config.toml
color_jitter = 0.4
method = "byol"
widths = [96, 160, 288]
projector_out = 128
optimizer = "normuon"
muon_scale = "match_rms_adamw"
Rows from block 5, named by matrix and row number. Rows with one number belong to one channel. Each number is 500 + 50 x the weight over its row's rms, rounded and kept within 0 to 999. All counts start at 0. Numbers have three digits each. After the name is the row's rms in percent of the matrix's.
# r30: branch 2 reduce pointwise conv (model.blocks.5.r3.0.weight, 40x160x1x1), inputs 0-53
# b30: branch 2 3x3 conv (model.blocks.5.b3.0.weight, 60x40x3x3, transposed), outputs 0-5, a 3x3 kernel for each
r30.0 098:467503569544370559437517479498496487547477509483521514376539509463466515434645530585537468568508604534547487542483440445441482566494527584519414484486402510472490
b30.0 075:515449425482469477503538534519502492513494525397440462512546525496487466516581571470414569491463588497571506493535684605509534634591424451481440467552569468508487
r30.1 117:457409549470497577549507455483487476544563458555491493582563535451553555461487411464630489489432611477482553551463532536523498543487572512484515469428476465532531
b30.1 130:483575467527495513555500481489503525471409467528516559563515547424458495442491493619533606541462483488489524471482431475451525514412437476505463520490455486476413
r30.2 094:639558533570441477486540519477467445544426568603578485418472592514497564577626485593518485499483546534485475485487528422519456412491375563493499440499485500481497
b30.2 098:567422496500531555453689512436480439475483495476556487526431416485486579537479482454466471453567407480616442594541473541554462561531444473509451476548498509559494
r30.3 105:581499530444471494488555438578514456563400533524545468447482568513468520496509456495500416491466488540494508555494546501480488397597544587562502540444491563515541
b30.3 092:579415512597496563618556481465509504462491466482543511538442490488523496487496449483493455498557452505485439632518451649618521543416508528557432473512552472483460
r30.4 109:529466502543516491491539456420534379484541504510502559481547531497495510632514463487582502604544520475483464465499524460534486503536469445459505505526537488498529
b30.4 110:562495534547476462480466431467511514548474544517518505542467438505464483521435474463539548455525482460485418503469530474462482477428472490472372555480478507441461
r30.5 094:498535582537507504489623544498502466426517551635570483542519635497549554548657504519528565506396479430508585541443498421481520498427485503450488522482465439541604
b30.5 101:595392476603567471405589489534502458472431456504487456608406511511495613432442518499427467486526447536599516538523479463551474558491418482552431482559428466592450
r30.6 097:439471608593517482470570496513530463637543482612480480526555532472439550625524659562559472522537495461507486581624588550519591506457473492523537432539568509425445
b30.6 076:524427425539410486330513578498539493459470519476464542464437490514524525536535570445478597474492445506624429495532552388556537396462489555483398566565508516510538
r30.7 102:429465502459500558534488681421520478449484438456426542424521455613574457455495486486548376501436400466629401563470422373463435481476418477442524497612478494462443
b30.7 116:477505544529474510473446577513478464560488511408526556431486450473541450478560455480333516512550521446530533516514531522534577476494512439430504496476556406482511
r30.8 080:601559572512451454383549478416408543530559509573548508538455594451392436549565495539431441477439443442427569518545614498516539451453513586543492485462458507419563
b30.8 090:571387511548522509418640517532518502485493525527476474597431511490523551447432486477506493434581447514595524566529497571608563503484483531556448486546528466605479
r30.9 116:490626513529589367517505558428479432506517452430479500358489485484554487561484460476346400607464513584605446574493459538512505606503546546568499520491562518578502
b30.9 112:518463473522528457432540525490424443519520521495606556528508540464484479483489414442499541444580503568527508496461514502503593498482548524536471494500567497418462
r30.10 099:562433512629566533452524587394567488545402577521482460491574558492510611455564575627595461509484568405400470514421518485491511498498465450567454522587395466526507
b30.10 096:558515463509460463474551535553516514583466450575551529535485432526522597533541545450477477421487478446534423489471485441482531468476519509503438533558519452493469
r30.11 101:412548521603529656388543542494381416543470482517487490413672554446404684562542513593660526545528627566428428549511510469525486511458466464501450503499497432486466
b30.11 109:447516471519409508451523512425463496636539559606539624522412431570558592517540573494489528529520436492579477509519573564525630483446493479522487486645589492524570
r30.12 101:505434479536521424516495545571477549449455430515539511390426541590548556614509520576529534417527431456355535508454483455528393427442409520546480543526467625400507
b30.12 084:541438511590510472455580487439480452446491418495508485529563543423549504556527483437482550450472416516511402522471469595454552570594587511452419498536459447506465
r30.13 098:487533504446557465542484628361495322484505454489480523552639482590450514473436555548626421532391637606450480510442485427507507456410446457508443462516515479472492
b30.13 111:454488450482387476440433486440401444701528543603554615379404436439602548454546498444429505431554535435520428439501492454483491448506484468429434509512512457500508
r30.14 108:494343477579430555487509517537449601520531393534558602493562528490536413486477454431554425542606454462466619452574542591541446508467463542498512459514556513412457
b30.14 094:435525499484535494598448444480495452537482496428479502522579473428488483555545502483484554466533530520465557557472519565510557489422528499403506463390638516497547
r30.15 083:537429599603462410418574496507517541587459507622525491506498607453491571601573608540480438554480530543500570571557570588583561471411461425504512572502477438434537
b30.15 095:551457483548508478349553513463493426462437501423461510521471472471574577542441524490451576482574492494548510500518456489593545472571505530584424465585525450624519
r30.16 107:436421514503497611519539552522513528426510531508427409587558463475467530586539489457527415502475446447476465424430514433563588603442585521594426425525482531564446
b30.16 088:555485425463452498453521603495563495493491426395411397479495514492453478550535552422471455458458462466488499434475507492461529627546454541422466537413444529537509
r30.17 091:529430577566436423474572468433482493556521517560463478542485549459360525495501453517499504421445472487461582527504596521530439470575568486489486488451550544506556
b30.17 084:625448461555514491429549503569530543438427497399404450602488452540558531534481461493490447456559376430573484522532466507475507541441430487520484465505523530638521
r30.18 103:500491507607510552435452451399489424564511537456442514421639509490445510517484552561569428471575590637555436591566460475521485494584496461484507443557500465525522
b30.18 097:566577457510422393471398465440523521596464482537504573535494458509499540522480549472540516492545514492506457490490566487515492464426480524425440533540535459453482
r30.19 102:455582510480443434435507512625415677504539423538505453667405584451451463494451477437427533420468466422394603563432589567429527443485498571543465544458555520449516
b30.19 126:459437494489469536548556480546505534503477550530514440560491481478488446444504468593508523479540477501426549572468552552528496515388517472497470434480473528494468
r30.20 102:429478446500514476501453542459414452515456425514454518538572540584541438403386563496563444481452603523548527437702531499482544431494488488457519437426524419487468
b30.20 099:437493497451435437479404491462450497516466587535496608463456490460503525421466510525507627447530517443527432439510503487536561479521488497409406525549538495515596
r30.21 092:485600461422557501544444570419558458423452501449488476466533445523532487400474601576454553494457568524430376559432411442506534494453526475446475470444412526422459
b30.21 096:562529479504499475440476440553421457549544550518538507406460440497568455416573383471422440523529459483524432438471471454482513486548510487454476456446481465390454
r30.22 109:442544529571558501499532532463442496501637476519474446561552478469515493518452446439493507559473538403624532474637473657442434516503566560490562558544582541486541
b30.22 091:439519471522527527581476440482427467516457585463479577553519419533494427566533505550497532476435490451418513502501480549554556432487560458488498470495578533529511
r30.23 097:483536470449532438361610391462403588493459456531423480487427558457411537480668503550391436482407482476446477635387526344512563492450484487485535548497466461466408
b30.23 112:511434494535433422362540487514459496516514478492492468609472524607571580495487577501374522393462447455474424520500527562552571516514513485605435515483465520568432
r30.24 107:464422476463505444547474458445463553474450514493429547418552459499478484463588473480452447488418526512515463544454494437467459432429377471497450565481438485468479
b30.24 102:429474587521471467426414452509489527523477526528431457502465466574524511498533521525363525475503416464463378507454496571477484520535539495486424489469419555500472
r30.25 093:483494473523505727470508628488364456381422469488502546473500469581416502461498493447583500606409532405556523393518478434545474481400490472523485504528434438527463
b30.25 095:459514504555474474491475556439495538589417561519491629500450503495518481584530497458440489458543483396558446488505540483507550472465514474455446500487540449477535
r30.26 086:522465513515449530539610407539458523649511513646514506499523497388422542536559567529421481520426491550429601514553639516517602439496416547556475475445509417421478
b30.26 105:500407532517445475426570471509543482483491511472466463618474504567527580468433484526479532463515450499570502575525516576491547510448488526516467466513433539562466
r30.27 095:532426614510492529487583427315385410488564515547550430572501548472552567641602479566546430461500459486574474492480589465455549509417466489455432546464579506470495
b30.27 083:562437426562551533326562529521533481510488494493478432587423532470439546540430495434461511445519383472637489504533503503578557477516528520573453490562477454539484
r30.28 087:510440556558490445437632392574474471567480575651434414533516605508414567605484490527550506480425519500447538534441597445490650478461472449500526494535481597401454
b30.28 099:563455508525414447367612586496534479469503498504486457562416500577516630519454482482442511404545508455588445509478462580576534496522499544574447461569530469564494
r30.29 100:462490482522417688421430570523394490464530440502526487466533436416477465418444427394681411599560504439608494462653464574439501507489474458462523515535524519454481
b30.29 105:428566531518442497556392515406504509532434544489507578508503447467507512597606535535369498552522503463524499458467549452520553437493499447410437555544558458575547
r30.30 115:514502507517449567465422415665503373427463499446501457481476472474495475545470505493460430579412482467683437436645462680500433461438534539464466503480411514500488
b30.30 126:383527476508570471648455425486456526434527561457459533485476498507478455574515512546494498529440531479459462524498536582528556451468533471475431466528590517482523
r30.31 099:521451496577480653481489419540518523471503440464459458504559490451484538482450467475624500531366506342496433520472411457487422488379508506463443567527424512473444
b30.31 101:447546503523448507520476510484546563607466513571554601470456445464488487549546576500411513517553521453530520517546578488494497461454531461456397541515559424467475
r30.32 094:480502544556537567494602513457519409553501524509477551454581535467442591569569569480592481554422543380465449599411590414499577498478474479431516461463437489479474
b30.32 091:469512454524424519459574632431472478547498532523542491525404493526559649510495533505447448438531510464632482469456496546508454518509522531522376488608549497573522
r30.33 088:494525572669490589501519561474480428562524527558574474409555523498538672574514522528540441513467527493436502492546582573412467482487451530557451610411505500524411
b30.33 093:533405478588423517434541509521504517510457484473512494525446482551553537604529578434452560466590516520628472512531500488504519460416471550558415522594575445532521
r30.34 108:391502462441473446483549475590499585625475422549444504516409525498400407539396463454435580451446464511373606487559618549467533558579456525443452510484521449546444
b30.34 113:573357579503450520493559452506522516523456525522449460562509506459470486469447452467519588435453429551399453530494498526491490434444578497487486487513537518458490
r30.35 107:496551496529541395462499392520487500621461520456486459442457484520447488485539443526420470495430523645535373603430477409438568438428509517503427481504500512435498
b30.35 105:584519465518462452404432482509484471608563512447433374515481455550530524461497466474371488406502452497499504517470506557513476441462467465466466461476435441468429
r30.36 093:461470464528505521522493547384582444517402406490466595387577419519429519510464544490583406596510514438608498455514570453642501479592466448483586501572506569538528
b30.36 101:492562575548529496511428520500473516579461493507480550475458521515501466590547495504458454499601473439537452528470527454480560499436512453503442521495507426512439
r30.37 102:398438530449556574454524427434502553492420573512433439493457438476494547419560515462420498479464555473482527474495530471418520494425497509578517518519455493633514
b30.37 074:579464421539474425415503535510469451462594520428561428496485496514455440593511506489531566455398420564502435475543584466518604482545493535424497526449431513517475
r30.38 109:515488502516438474506461491591484600510450537496480368476432513502443561412535536624585470446336478485410503505384472397477519487499481532480454490421550451434485
b30.38 107:496487542472469464495585511439481534484487509476435440501454456506531542429528464438420428476502416463438414503495520577513468497472577515483420436450388536498459
r30.39 099:515407575580539487513523543464540442545522548515410517403599482483508665527646572633551512490486515534448519508553501453443395506449562528598542456526556504398428
b30.39 079:598528413538476504420592589540511518485463502459437472484450519569546645528537544553475618473480495532565454445442500532467562518488453527565406569475383522519429