config.yaml
model: "self-supervised image encoder"
image_size: 32
horizontal_flip: true
translate: 0.06
cutout: 0.25
method: "byol"
stem: "single"
widths: [96, 160, 288]
batch_size: 128
decay_fraction: 0.3
Rows from block 3 of a small self-supervised image encoder, named by matrix and row number. Rows with one number belong to one channel. Each number is 128 + 24 x the weight over its row's rms, rounded and kept within 0 to 255. All counts start at 0.
After each channel's rows are labels from the 100 images, of 14976, where the channel reaches its highest value: "colour at peak" is the nearest of a few named colours to the mean colour under the peak. Only what is clearly more common there than usual is listed. The data: photos with spoken descriptions (Open Images, Localized Narratives).
# r30: branch 2 reduce pointwise conv (model.blocks.3.r3.0.weight, 40x96x1x1), inputs 0-95
# b30: branch 2 3x3 conv (model.blocks.3.b3.0.weight, 60x40x3x3, transposed, each kernel summed), outputs 0-59

r30.34 [154 141  93 104 125 138  98 103 148 174 136 122  99 164 106 108 129  77  88 144  94 106  97 176 127 100 165 131 129 173 116 118 101 185 172 118 116 107 139 166 121 180 111 133 122 119 116 130 126 135 111 126 157 144 141 160 117 130 138 124 106 110 138 100 144 138 130 109 145 107 139 122 127 135 132 126 149 160 133 148 102 152 111 140 175  77 173 166 133 148 121 132  96 114 134 141]
b30.34 [156  98 159 100 144 137 125 139 167 137 139 110 114 162 109 159 138 104 140 167 119 162  92 139 168  96 139 116 128 118  77 106 101 125 124 151  98 120 166 137 148 155 141 119 110 147 168 123 179 112 131 109  73 110 142 120 130 113 107 128]
colour at peak: grey

r30.27 [133 130  86 143 111  90 130 122  97  91 170 145 109 152 138 101 136  94 124 106 211 181 136  84 152 106 150  93 122 113 114 133 147 110 113 141 130 114 167 130 129 123 145 122 131 119 164 102  93 114 159 126 100 132 133 126  94 129 165 175 116 133 115 119 121 146 134 141 113 161 195 165 105 128 114 141 150 143 145 139 133 122 106 146 131 117 138 133 132  95 127 107 104 108  89 145]
b30.27 [104 137 129 120 111 141 167 151 111  86 119 152 137  79 137 119 135 157 129  92 152 120 173 100 140  84 108 130 112 114 105 114 132 109 185  89 112 121 100  96 136 110 103 119 131 129 142 136  94 152  77 108 112  99 146 125  89 114 141 126]
colour at peak: black

r30.22 [178 124 109 129 108 148  95 109 115 140 179  98 140 127 123 109 116 140 125 104 150 153 112 106 129 111 131 147 160 107 129 152 134 120 131 136 122 181 139 167 111 118 106 140 132 125 163 156 117 131 151 181 135 166 208 142 132 162 122 129 148 145 133 107 172 173 132 136 127 162 166 147  93 132 154 130 104 115 132 143 132 151 129 162 115 126 113 131 169 181 116 129 118  85 128 114]
b30.22 [ 54 114 137 155 137 117 121 150  86 143 138  95 150 127 132  99 120 127 142 125 129 138 119 127 162 124 128 108 112 104 133 142 104 146 149 118 111 109 111 120 114  78  81 109 107 130 167 131 160 118 116 100 106  90 146 120 123 104 100  63]
colour at peak: black

r30.9 [122  92 151  93 112 138 175 107 155 144 145 112 187 113 183 122 141 165 166 105 136 141 132 133 145 123 113 156 133 120 134 179 118 125 117  99 130 135 159 119 112 113  95 157  55 142 102 135 121 128 120 140  96  96 118 109 120  87 114 136 130 101 153 129 106 166 118 145  86 109  93  90 131  72 141 154 124 115 115 138 139 171  99 149 126 118 128 125 130 147 129 105 136 125 133 112]
b30.9 [110 142 116 167 132 122 116 131 141 151 102 132 110 138 118 140  81 150 122 136  92 155 129 122 122 143  94 129 123 144 111 132 156 123 139  82 149  99 187 103 124 120  71 139 106 113 103 155 110  76 122  98 126 110 107 170 127  90  95 108]
colour at peak: pink

r30.11 [112 143 124  91  87 164 115 103  69 135  91 143  94 100  91 113 132 127 123 108 139 149 126 142 159 152 155 161 124 131 168 136 140 168 129 137 109 139 115 128 156 139  87 116  97  94 137 114 124 129 129 105 129 135 170  95  68 111 119 126 199 162 124 140 157 147 123 169 120  95 146 115 139 167 173 116 138 126 119 133 141 116 131 132 147 111 137 130 158 152 131 117  99 139 154 147]
b30.11 [144 131 151 145 106 129 160 154 114 161 167 129  98 157 169 111 140 109 122 105 155 119 104 138 111 145 105 135 137 113 110 116 131 156 176  91  87 150 141  98 132 112  96 132 179 128 174 131 137 110 116 125 128  96 147 112 101  75  99 126]
colour at peak: black

r30.6 [ 88 135 105 121  89  98 136  97 175 141 112 158 103 117 134 109  92 105 139 122 118 147  89  98 125 122 103 130 173 149  95 140 135 112  91 199  92 100 122 144 154 116 157 129 138 110 164 146 106 141 144 138 125 133 132 129 122 160 128 131 119 138 121 142 190 148 143 114 140 106 140 163 138 144 124 126  76 125 100 150 116 170 102 121 129 117 157 120 122 134 181 148 144 173 136 134]
b30.6 [179 106 143 114  90 133 116 145 121 171 159 154 100 150 147 153 153 131 134 139 177 100 162 123 146 102 108 110 100 126 122 117 152  98 162  97 122 141 141 122  92 158 112 139 149 121 141 111 158 120 115 163 152  96 150 112  80 117 130 162]
colour at peak: black

r30.30 [152 124 117 143 128 184 103 128 138 116 140 113 122 160 143 137 141 162 113 203 113 117 212 134 130 103 116  91 126 122 130 120 157 145 110 137 172 151 113  96 140  85 117  92 144 108 132 159  70 122 122 131  89 120 116 142 113 156 122 104 140 129 135 132 107 123 131 129 148 134 113 103 122 136 139 137 120 151 130 173 142 174 146 156 105 133 149 104 108 153 123 137  96  90 123 155]
b30.30 [ 91 127 100 107 136  89 112 116 122 139 111 140 125  61 150 117 122 106 104 108 141 123 135 127 110 120  85 107 158 165 156  84 147 132 125 146 103 139 146 133 107  88 118 116 135 134 182 152 127 121 116  95  81 161 103 106 125 133  90 133]
colour at peak: grey

r30.12 [107 129  46  90 106 146 120 142 145 119 138 144 140 191 152 147 113 141 151 153 101 121 118 154 111 127 115 177 159 142 117 148 132 150  99 150  94 125 129 144 124 148 164 141 133 124  79 105 161 161 110  92 126 143 114 113 115 107  80 143 176 120 145 122 149 134 138 111 136 118 131 147 133 143 120 155 127 152 149 124 138 110 152 148 166 112 144 133 170 156 109  97  75 119 130 114]
b30.12 [100 103 129 136 118 158 106 161 131 127 142 105 111 139 130 133 146  80 112 139  99 120 110 134 112 154 155 126 104 113  60  99  77 101 122  82 108 110 123  90 121 110 102  88  96 137 130 115 143 116 113  75 122 124 128  86 122 115 120 128]
colour at peak: pink

r30.25 [113 103 138 144 137 141 123 160 147 158  99 103 170 196 139  99 191 121  95 146 179 136 154 148 126 129 135 114 124  69 135 122 115 198 137 157 104 117 146  99 122 135 107 113  96 140 114 143 110 133 143 106 185 116 112 121 158 104 104 127 119 137 104 128 132 123 135 127 171  99 137 109 139 115 107 116 158 101 136 116 153 103 131 107 120  85 140 131 132 143 106 142 133 120 108 101]
b30.25 [132 112 101  70 121 127 168 110 117 132 130 113 132  93 129 125 129 102  82 133 123 132  93 145 122 106 103 132 163 131 163 125 147 105 168 124 103  76 133 143 117  95 108 100 117 102 148 142 135 133 138 139  79 113  88  91 149 122 100  89]
colour at peak: grey; pink

r30.31 [149 144 100 125 121 125 105  90 146 161 105 159  91  92 152 138 128 164 115 105 153 160  99 123 113 102  95 119  91 110  93 129 115  97  92  95 129 102 155 107 128  91 168 170 133 104 108  92 108 121 135 113  91 119 108  77 113 140 116 102 130 153 129 131 162 136 152 130 145 123 143 141 127 109 137  93 157 116 148 179 109 156 136 113 115  78 118 132  95 104 106 161 132 149 145 141]
b30.31 [111 125 138 122 165 121 137 193 122 164 122 165 106 125 135 146 131 119  82 156 129 121 117 153 171 107 118  80 145 135 133 137 147 145 131 122 119  85 154 142 171 110 136 125 117  92 117 156 177 131 102 124 109  94 109 167 106 155 125 127]
colour at peak: grey

r30.1 [ 93 140  95 168 204 137 135 173 121 137 126 142 163 111 114  91 116 136 178  63 114 110 119 149 131 142 121 128 101 147 124 156  83 166 116 170  96 135 131 104 103  68 138 117  94 114 125  78 111 132 147 141 125  84 112 142 143 101 110 130 138 122 133 154 132 134 150 118 161 119 112 125 125 149 147 127 136 162 114 153 150 121 149 125 135 161 102 111 114 136 120 121 126 106 123 120]
b30.1 [101 106 142 156  86 129 162  99  55 150 123 128 119 146 103  95 121 110  93 114 161 141 152 129 151 174  97 135 122 117 116 134 153 106 138 148 114 145 155 139 111 118 150 139 102  70 150 132 111 113  92 141 160 126  97 132 128 113 147 128]
colour at peak: black

r30.8 [152 133 134 129 119 101 138  82  90  96 107 117 151 157 153 106  93  89 138 121 102 140  74  81 139  70 155 114 203 115 164 138 141 128 112 100 109 145 152 144 106 177 142 123 117 137 107  90  97 146  95 159 104 140 125 134 104 124 145 164 149 126 107 149 116 130 118 129 122 100 131 143 119 145 114 171 142 131 140 131 141 155 107 121 104 135 139 123 155 162 124 166 121 149 128 117]
b30.8 [132  95 132 139 124 163 135 159 109 138 140 119 145 149 145 116 128  92  89 105 130 164 100 102 142 130 155 110 106 120 128 147 126 104 157  80 131 108 103 107 104 103 111 109 115 113  85 133 168 139  62 132 131  93 147 120  86  83 117 124]
colour at peak: brown

r30.36 [134 149 123 103 117 114 121 107  91 123 165 119 147 122  88 149 107 151 129 118 104 128 118 127 138 167 125  87 125 101  98  69 104 108  98  97  85 106 145 131 113 131 106 127 135 128 136 152 151 144 111 138  99 153 109 112 118 142 107 152 108  91 145 136 119 175 102  94 167 156 104 167  73 131  97 109 105 104 113 142 155 148 174 124 119  91 139 106 115 106 146  74 112 120 114 141]
b30.36 [150 114 180 118 163 148 149 121 114 159 109 164 134 132 103 109 154 133 143 106 157 101 196 107  93 119 157 122 142 125 148 122 109 130 177 134 118 124 131  90 138 145 130 129 145 115 163 124 146 167 136 146 150 123 174 110  99 119  99  98]
colour at peak: black