python train.py --arch="inception" --dataset="photos with spoken descriptions (Open Images, Localized Narratives)" --cutout=0.25 --muon_scale="match_rms_adamw" --lr=0.0076 --adamw_lr_other_params=0.00096 --adamw_weight_decay_other_params=0
Rows from block 4, named by matrix and row number. Each number is 200 + 40 x the weight over its row's rms, rounded and kept within 0 to 999. All counts start at 0. After the name is the row's rms in percent of the matrix's.
# b10: branch 1 pointwise conv (model.blocks.4.b1.0.weight, 40x160x1x1), inputs 108-159
b10.0,096,169,206,144,176,229,248,248,258,179,236,292,143,207,188,170,265,195,200,192,201,185,166,172,178,118,188,234,166,166,167,190,244,154,270,116,199,212,191,218,339,209,188,271,178,217,199,153,213,203,194,147,132
b10.1,108,270,178,264,161,158,204,178,188,216,171,148,119,233,167,190,228,160,131,361,170,228,196,251,127,253,155,153,169,190,190,251,281,232,247,158,135,193,216,185,167,169,134,194,252,196,262,296,211,162,130,179,117
b10.2,088,202,214,226,233,141,194,207,218,188,183,255,178,206,212,184,167,209,237,203,220,249,217,222,213,225,288,249,214,231,208,206,168,185,249,156,180,197,242,236,208,284,227,200,198,261,232,227,158,264,202,200,164
b10.3,101,197,167,246,215,203,169,198,221,215,162,216,210,166,163,178,239,201,227,211,188,204,190,191,180,268,141,213,254,203,251,196,230,274,282,134,257,141,170,142,250,140,159,229,163,223,254,265,179,133,234,145,254
b10.4,101,206,133,224,197,255,218,211,113,197,188,236,133,225,173,154,169,276,227,235,222,211,226,168,187,190,148,211,219,199,142,196,166,146,284,267,224,220,193,175,280,154,145,227,145,144,209,211,191,163,259,143,129
b10.5,099,222,216,188,148,144,129,151,210,158,220,186,198,129,189,245,210,149,157,196,153,238,250,259,205,191,198,208,161,207,227,210,188,252,187,195,236,164,205,200,212,220,217,184,178,231,148,211,162,214,257,169,241
b10.6,100,141,156,198,147,209,174,202,140,141,234,173,209,239,168,276,145,134,184,171,198,219,248,164,175,185,181,216,185,190,257,226,180,208,217,138,192,229,268,189,215,214,186,208,148,217,220,208,195,203,220,221,204
b10.7,092,161,203,141,249,218,210,121,245,172,191,164,252,249,127,185,173,94,261,158,197,177,188,190,214,194,212,210,186,185,178,236,185,164,216,173,212,216,125,205,234,225,145,201,182,200,182,278,210,218,153,252,222
b10.8,108,214,277,191,165,196,252,167,180,215,230,191,267,192,197,183,162,165,179,202,191,179,221,241,165,218,180,247,181,214,168,164,170,237,279,297,150,225,245,189,268,172,151,212,274,273,246,211,270,186,152,170,171
b10.9,104,204,185,161,163,173,167,223,193,173,169,198,189,154,179,185,150,175,199,133,171,196,224,235,177,205,155,173,207,239,196,201,227,243,163,112,215,117,238,219,172,193,168,208,212,198,214,228,239,167,248,251,231
b10.10,106,194,202,246,173,240,169,177,167,260,132,220,248,131,284,238,142,216,204,186,265,275,168,203,187,260,206,212,190,226,191,207,227,171,215,205,227,173,237,147,137,194,223,186,128,181,174,202,142,203,172,207,155
b10.11,108,184,135,213,226,211,210,203,200,210,172,174,211,136,205,197,194,190,252,215,223,191,170,162,219,217,265,225,134,193,158,219,238,176,225,153,196,123,179,126,210,201,197,220,160,219,243,192,189,189,233,222,178
b10.12,099,183,247,196,211,210,224,206,234,221,233,98,180,188,203,189,233,232,191,220,184,203,264,220,274,172,227,187,187,126,237,170,227,337,243,203,148,150,257,179,144,133,212,214,153,270,303,216,158,160,208,124,338
b10.13,104,122,219,191,210,217,262,182,196,160,216,135,234,217,174,219,160,142,177,175,222,226,232,257,220,232,233,145,225,169,184,200,211,145,203,189,198,244,265,243,202,219,157,147,247,174,226,210,245,193,184,170,145
b10.14,095,156,264,195,209,199,119,140,251,161,116,220,207,179,188,190,98,235,247,208,193,180,165,234,190,193,207,159,199,195,211,180,189,209,217,215,249,178,217,211,245,236,172,192,161,222,214,167,165,238,316,195,193
b10.15,088,174,175,113,276,181,254,111,229,162,186,228,158,262,158,174,167,174,222,139,127,189,169,102,175,190,212,192,167,172,228,224,223,261,266,249,169,212,198,296,157,201,219,227,254,255,289,203,196,237,220,211,200
b10.16,104,185,248,158,238,196,201,173,204,203,213,229,196,210,249,223,134,179,210,176,168,181,213,186,252,196,180,264,203,241,153,227,216,163,181,204,209,182,198,177,274,264,241,212,164,183,189,220,121,239,170,218,134
b10.17,103,217,214,110,172,223,198,303,239,209,160,184,177,150,188,240,205,176,257,175,245,131,207,194,215,156,183,171,265,256,237,214,240,144,221,175,153,239,207,178,183,183,118,201,250,185,193,193,254,194,160,221,104
b10.18,109,202,181,203,208,195,176,239,225,159,144,167,191,169,197,164,215,144,252,195,251,175,164,210,208,189,209,225,220,182,213,175,202,185,172,241,197,147,216,319,249,148,155,177,344,207,188,167,291,151,163,177,130
b10.19,098,286,189,195,144,265,215,263,249,271,230,210,226,177,311,187,160,250,182,203,239,227,197,139,132,237,222,165,138,224,197,197,250,265,263,175,239,203,175,199,208,141,133,248,191,172,240,283,186,167,252,184,252
b10.20,085,173,163,213,214,181,216,162,95,188,171,130,217,265,165,181,185,226,193,160,151,172,186,185,218,192,237,208,208,177,182,231,238,202,255,173,119,183,204,217,197,212,176,301,165,179,237,268,153,196,161,221,186
b10.21,100,203,213,155,217,227,164,238,200,205,192,169,214,220,132,204,172,151,249,176,173,170,185,200,214,175,236,186,207,180,254,207,264,195,239,212,137,235,157,189,222,197,156,221,198,197,304,208,292,176,167,141,105
b10.22,096,211,234,234,179,241,264,191,245,210,201,188,255,187,246,197,148,198,208,193,175,227,179,245,159,206,188,276,190,184,174,229,254,183,246,193,152,156,161,172,260,162,186,159,220,155,217,228,245,188,153,202,114
b10.23,092,206,240,198,191,197,189,192,209,143,242,235,195,206,233,245,155,146,206,222,158,192,238,265,252,194,173,204,167,188,209,186,250,230,204,211,233,173,269,152,190,261,167,158,127,237,198,272,193,254,190,275,240
b10.24,102,206,242,235,246,197,298,206,183,197,206,187,199,230,233,172,265,192,188,195,227,201,198,200,216,203,178,183,192,221,171,212,142,246,234,140,190,178,246,287,247,184,219,210,173,202,202,308,193,175,146,157,190
b10.25,100,254,214,243,148,218,214,244,165,199,284,222,198,188,221,218,185,194,231,205,159,182,173,216,234,197,202,215,164,178,186,165,309,210,277,214,201,191,261,144,245,255,160,254,198,218,239,221,112,258,225,211,151
b10.26,103,148,233,219,254,189,117,208,184,191,238,224,211,147,217,257,124,168,249,181,203,164,178,227,250,215,224,194,173,200,166,157,147,297,275,329,185,216,221,195,256,196,144,218,268,297,284,179,258,189,212,231,236
b10.27,092,213,200,229,203,162,225,241,220,261,186,219,247,161,199,189,188,162,165,160,170,223,159,152,132,195,229,221,205,182,214,235,186,258,194,304,220,119,199,157,225,209,173,208,147,173,213,191,130,183,266,145,236
b10.28,103,183,244,226,172,205,184,216,235,223,200,212,229,207,203,275,222,266,144,234,213,208,241,224,163,223,210,209,150,198,180,212,198,177,188,133,226,236,253,160,236,236,239,213,219,208,227,198,197,226,226,167,119
b10.29,099,209,207,205,213,168,223,203,261,170,227,173,174,197,180,241,238,189,260,231,241,232,223,181,229,236,203,189,216,197,241,265,235,141,226,235,225,150,145,167,213,188,229,193,211,198,176,191,188,175,215,235,149
b10.30,098,167,174,239,180,160,242,166,104,245,152,132,200,231,147,138,168,182,166,200,223,164,177,173,161,224,202,161,232,190,242,220,166,220,287,211,198,249,190,206,248,202,223,207,186,211,200,242,134,193,179,217,215
b10.31,106,151,177,133,226,224,144,225,179,149,176,204,146,224,141,143,240,151,213,122,219,149,215,215,218,185,209,180,217,239,211,136,206,187,208,181,154,102,212,176,175,261,154,213,176,166,196,246,190,295,163,193,240
b10.32,102,253,200,201,129,227,217,99,220,165,147,223,197,217,202,211,128,139,177,234,198,207,158,230,125,194,230,230,171,195,169,234,266,288,176,238,185,157,209,273,164,189,234,203,140,199,232,225,121,215,217,132,321
b10.33,111,160,228,182,194,237,188,226,226,199,212,164,216,219,232,238,166,217,232,187,192,161,246,234,183,158,210,108,169,198,132,203,251,240,248,150,175,210,134,179,166,174,230,241,167,216,172,213,158,196,199,184,318
b10.34,103,164,161,186,162,228,135,153,226,135,195,197,197,158,211,235,197,168,309,165,257,289,212,171,246,232,180,209,268,211,169,261,189,227,263,160,177,223,202,190,242,188,217,252,142,197,210,254,161,229,218,206,164
b10.35,096,238,177,185,240,181,173,169,178,133,175,181,199,203,148,209,194,105,245,229,209,168,153,193,208,152,156,237,297,155,213,286,226,183,220,164,227,271,190,163,225,265,224,210,185,192,219,213,99,243,233,214,165
b10.36,098,152,203,172,189,150,224,192,183,200,181,194,199,171,205,197,211,200,179,149,251,266,259,109,221,275,162,174,214,209,226,277,205,223,265,191,197,199,229,155,131,177,178,293,235,183,288,248,196,179,262,213,170
b10.37,106,184,239,203,177,213,212,221,194,157,181,230,192,230,241,227,179,225,244,228,228,240,183,214,194,180,274,168,191,197,183,195,211,255,193,204,173,154,249,247,149,238,278,206,197,294,283,266,188,218,179,161,257
b10.38,089,162,197,186,217,159,206,94,230,139,181,173,223,260,160,203,281,186,244,165,159,146,189,229,244,186,196,244,206,119,168,231,157,241,275,210,190,194,184,218,194,192,208,212,238,196,242,255,188,208,231,252,217
b10.39,103,199,138,173,184,181,186,212,197,146,217,233,199,221,200,177,153,185,201,171,188,195,219,201,209,217,209,238,230,191,185,198,191,172,249,113,172,156,187,203,230,214,151,220,150,201,261,213,181,205,203,133,194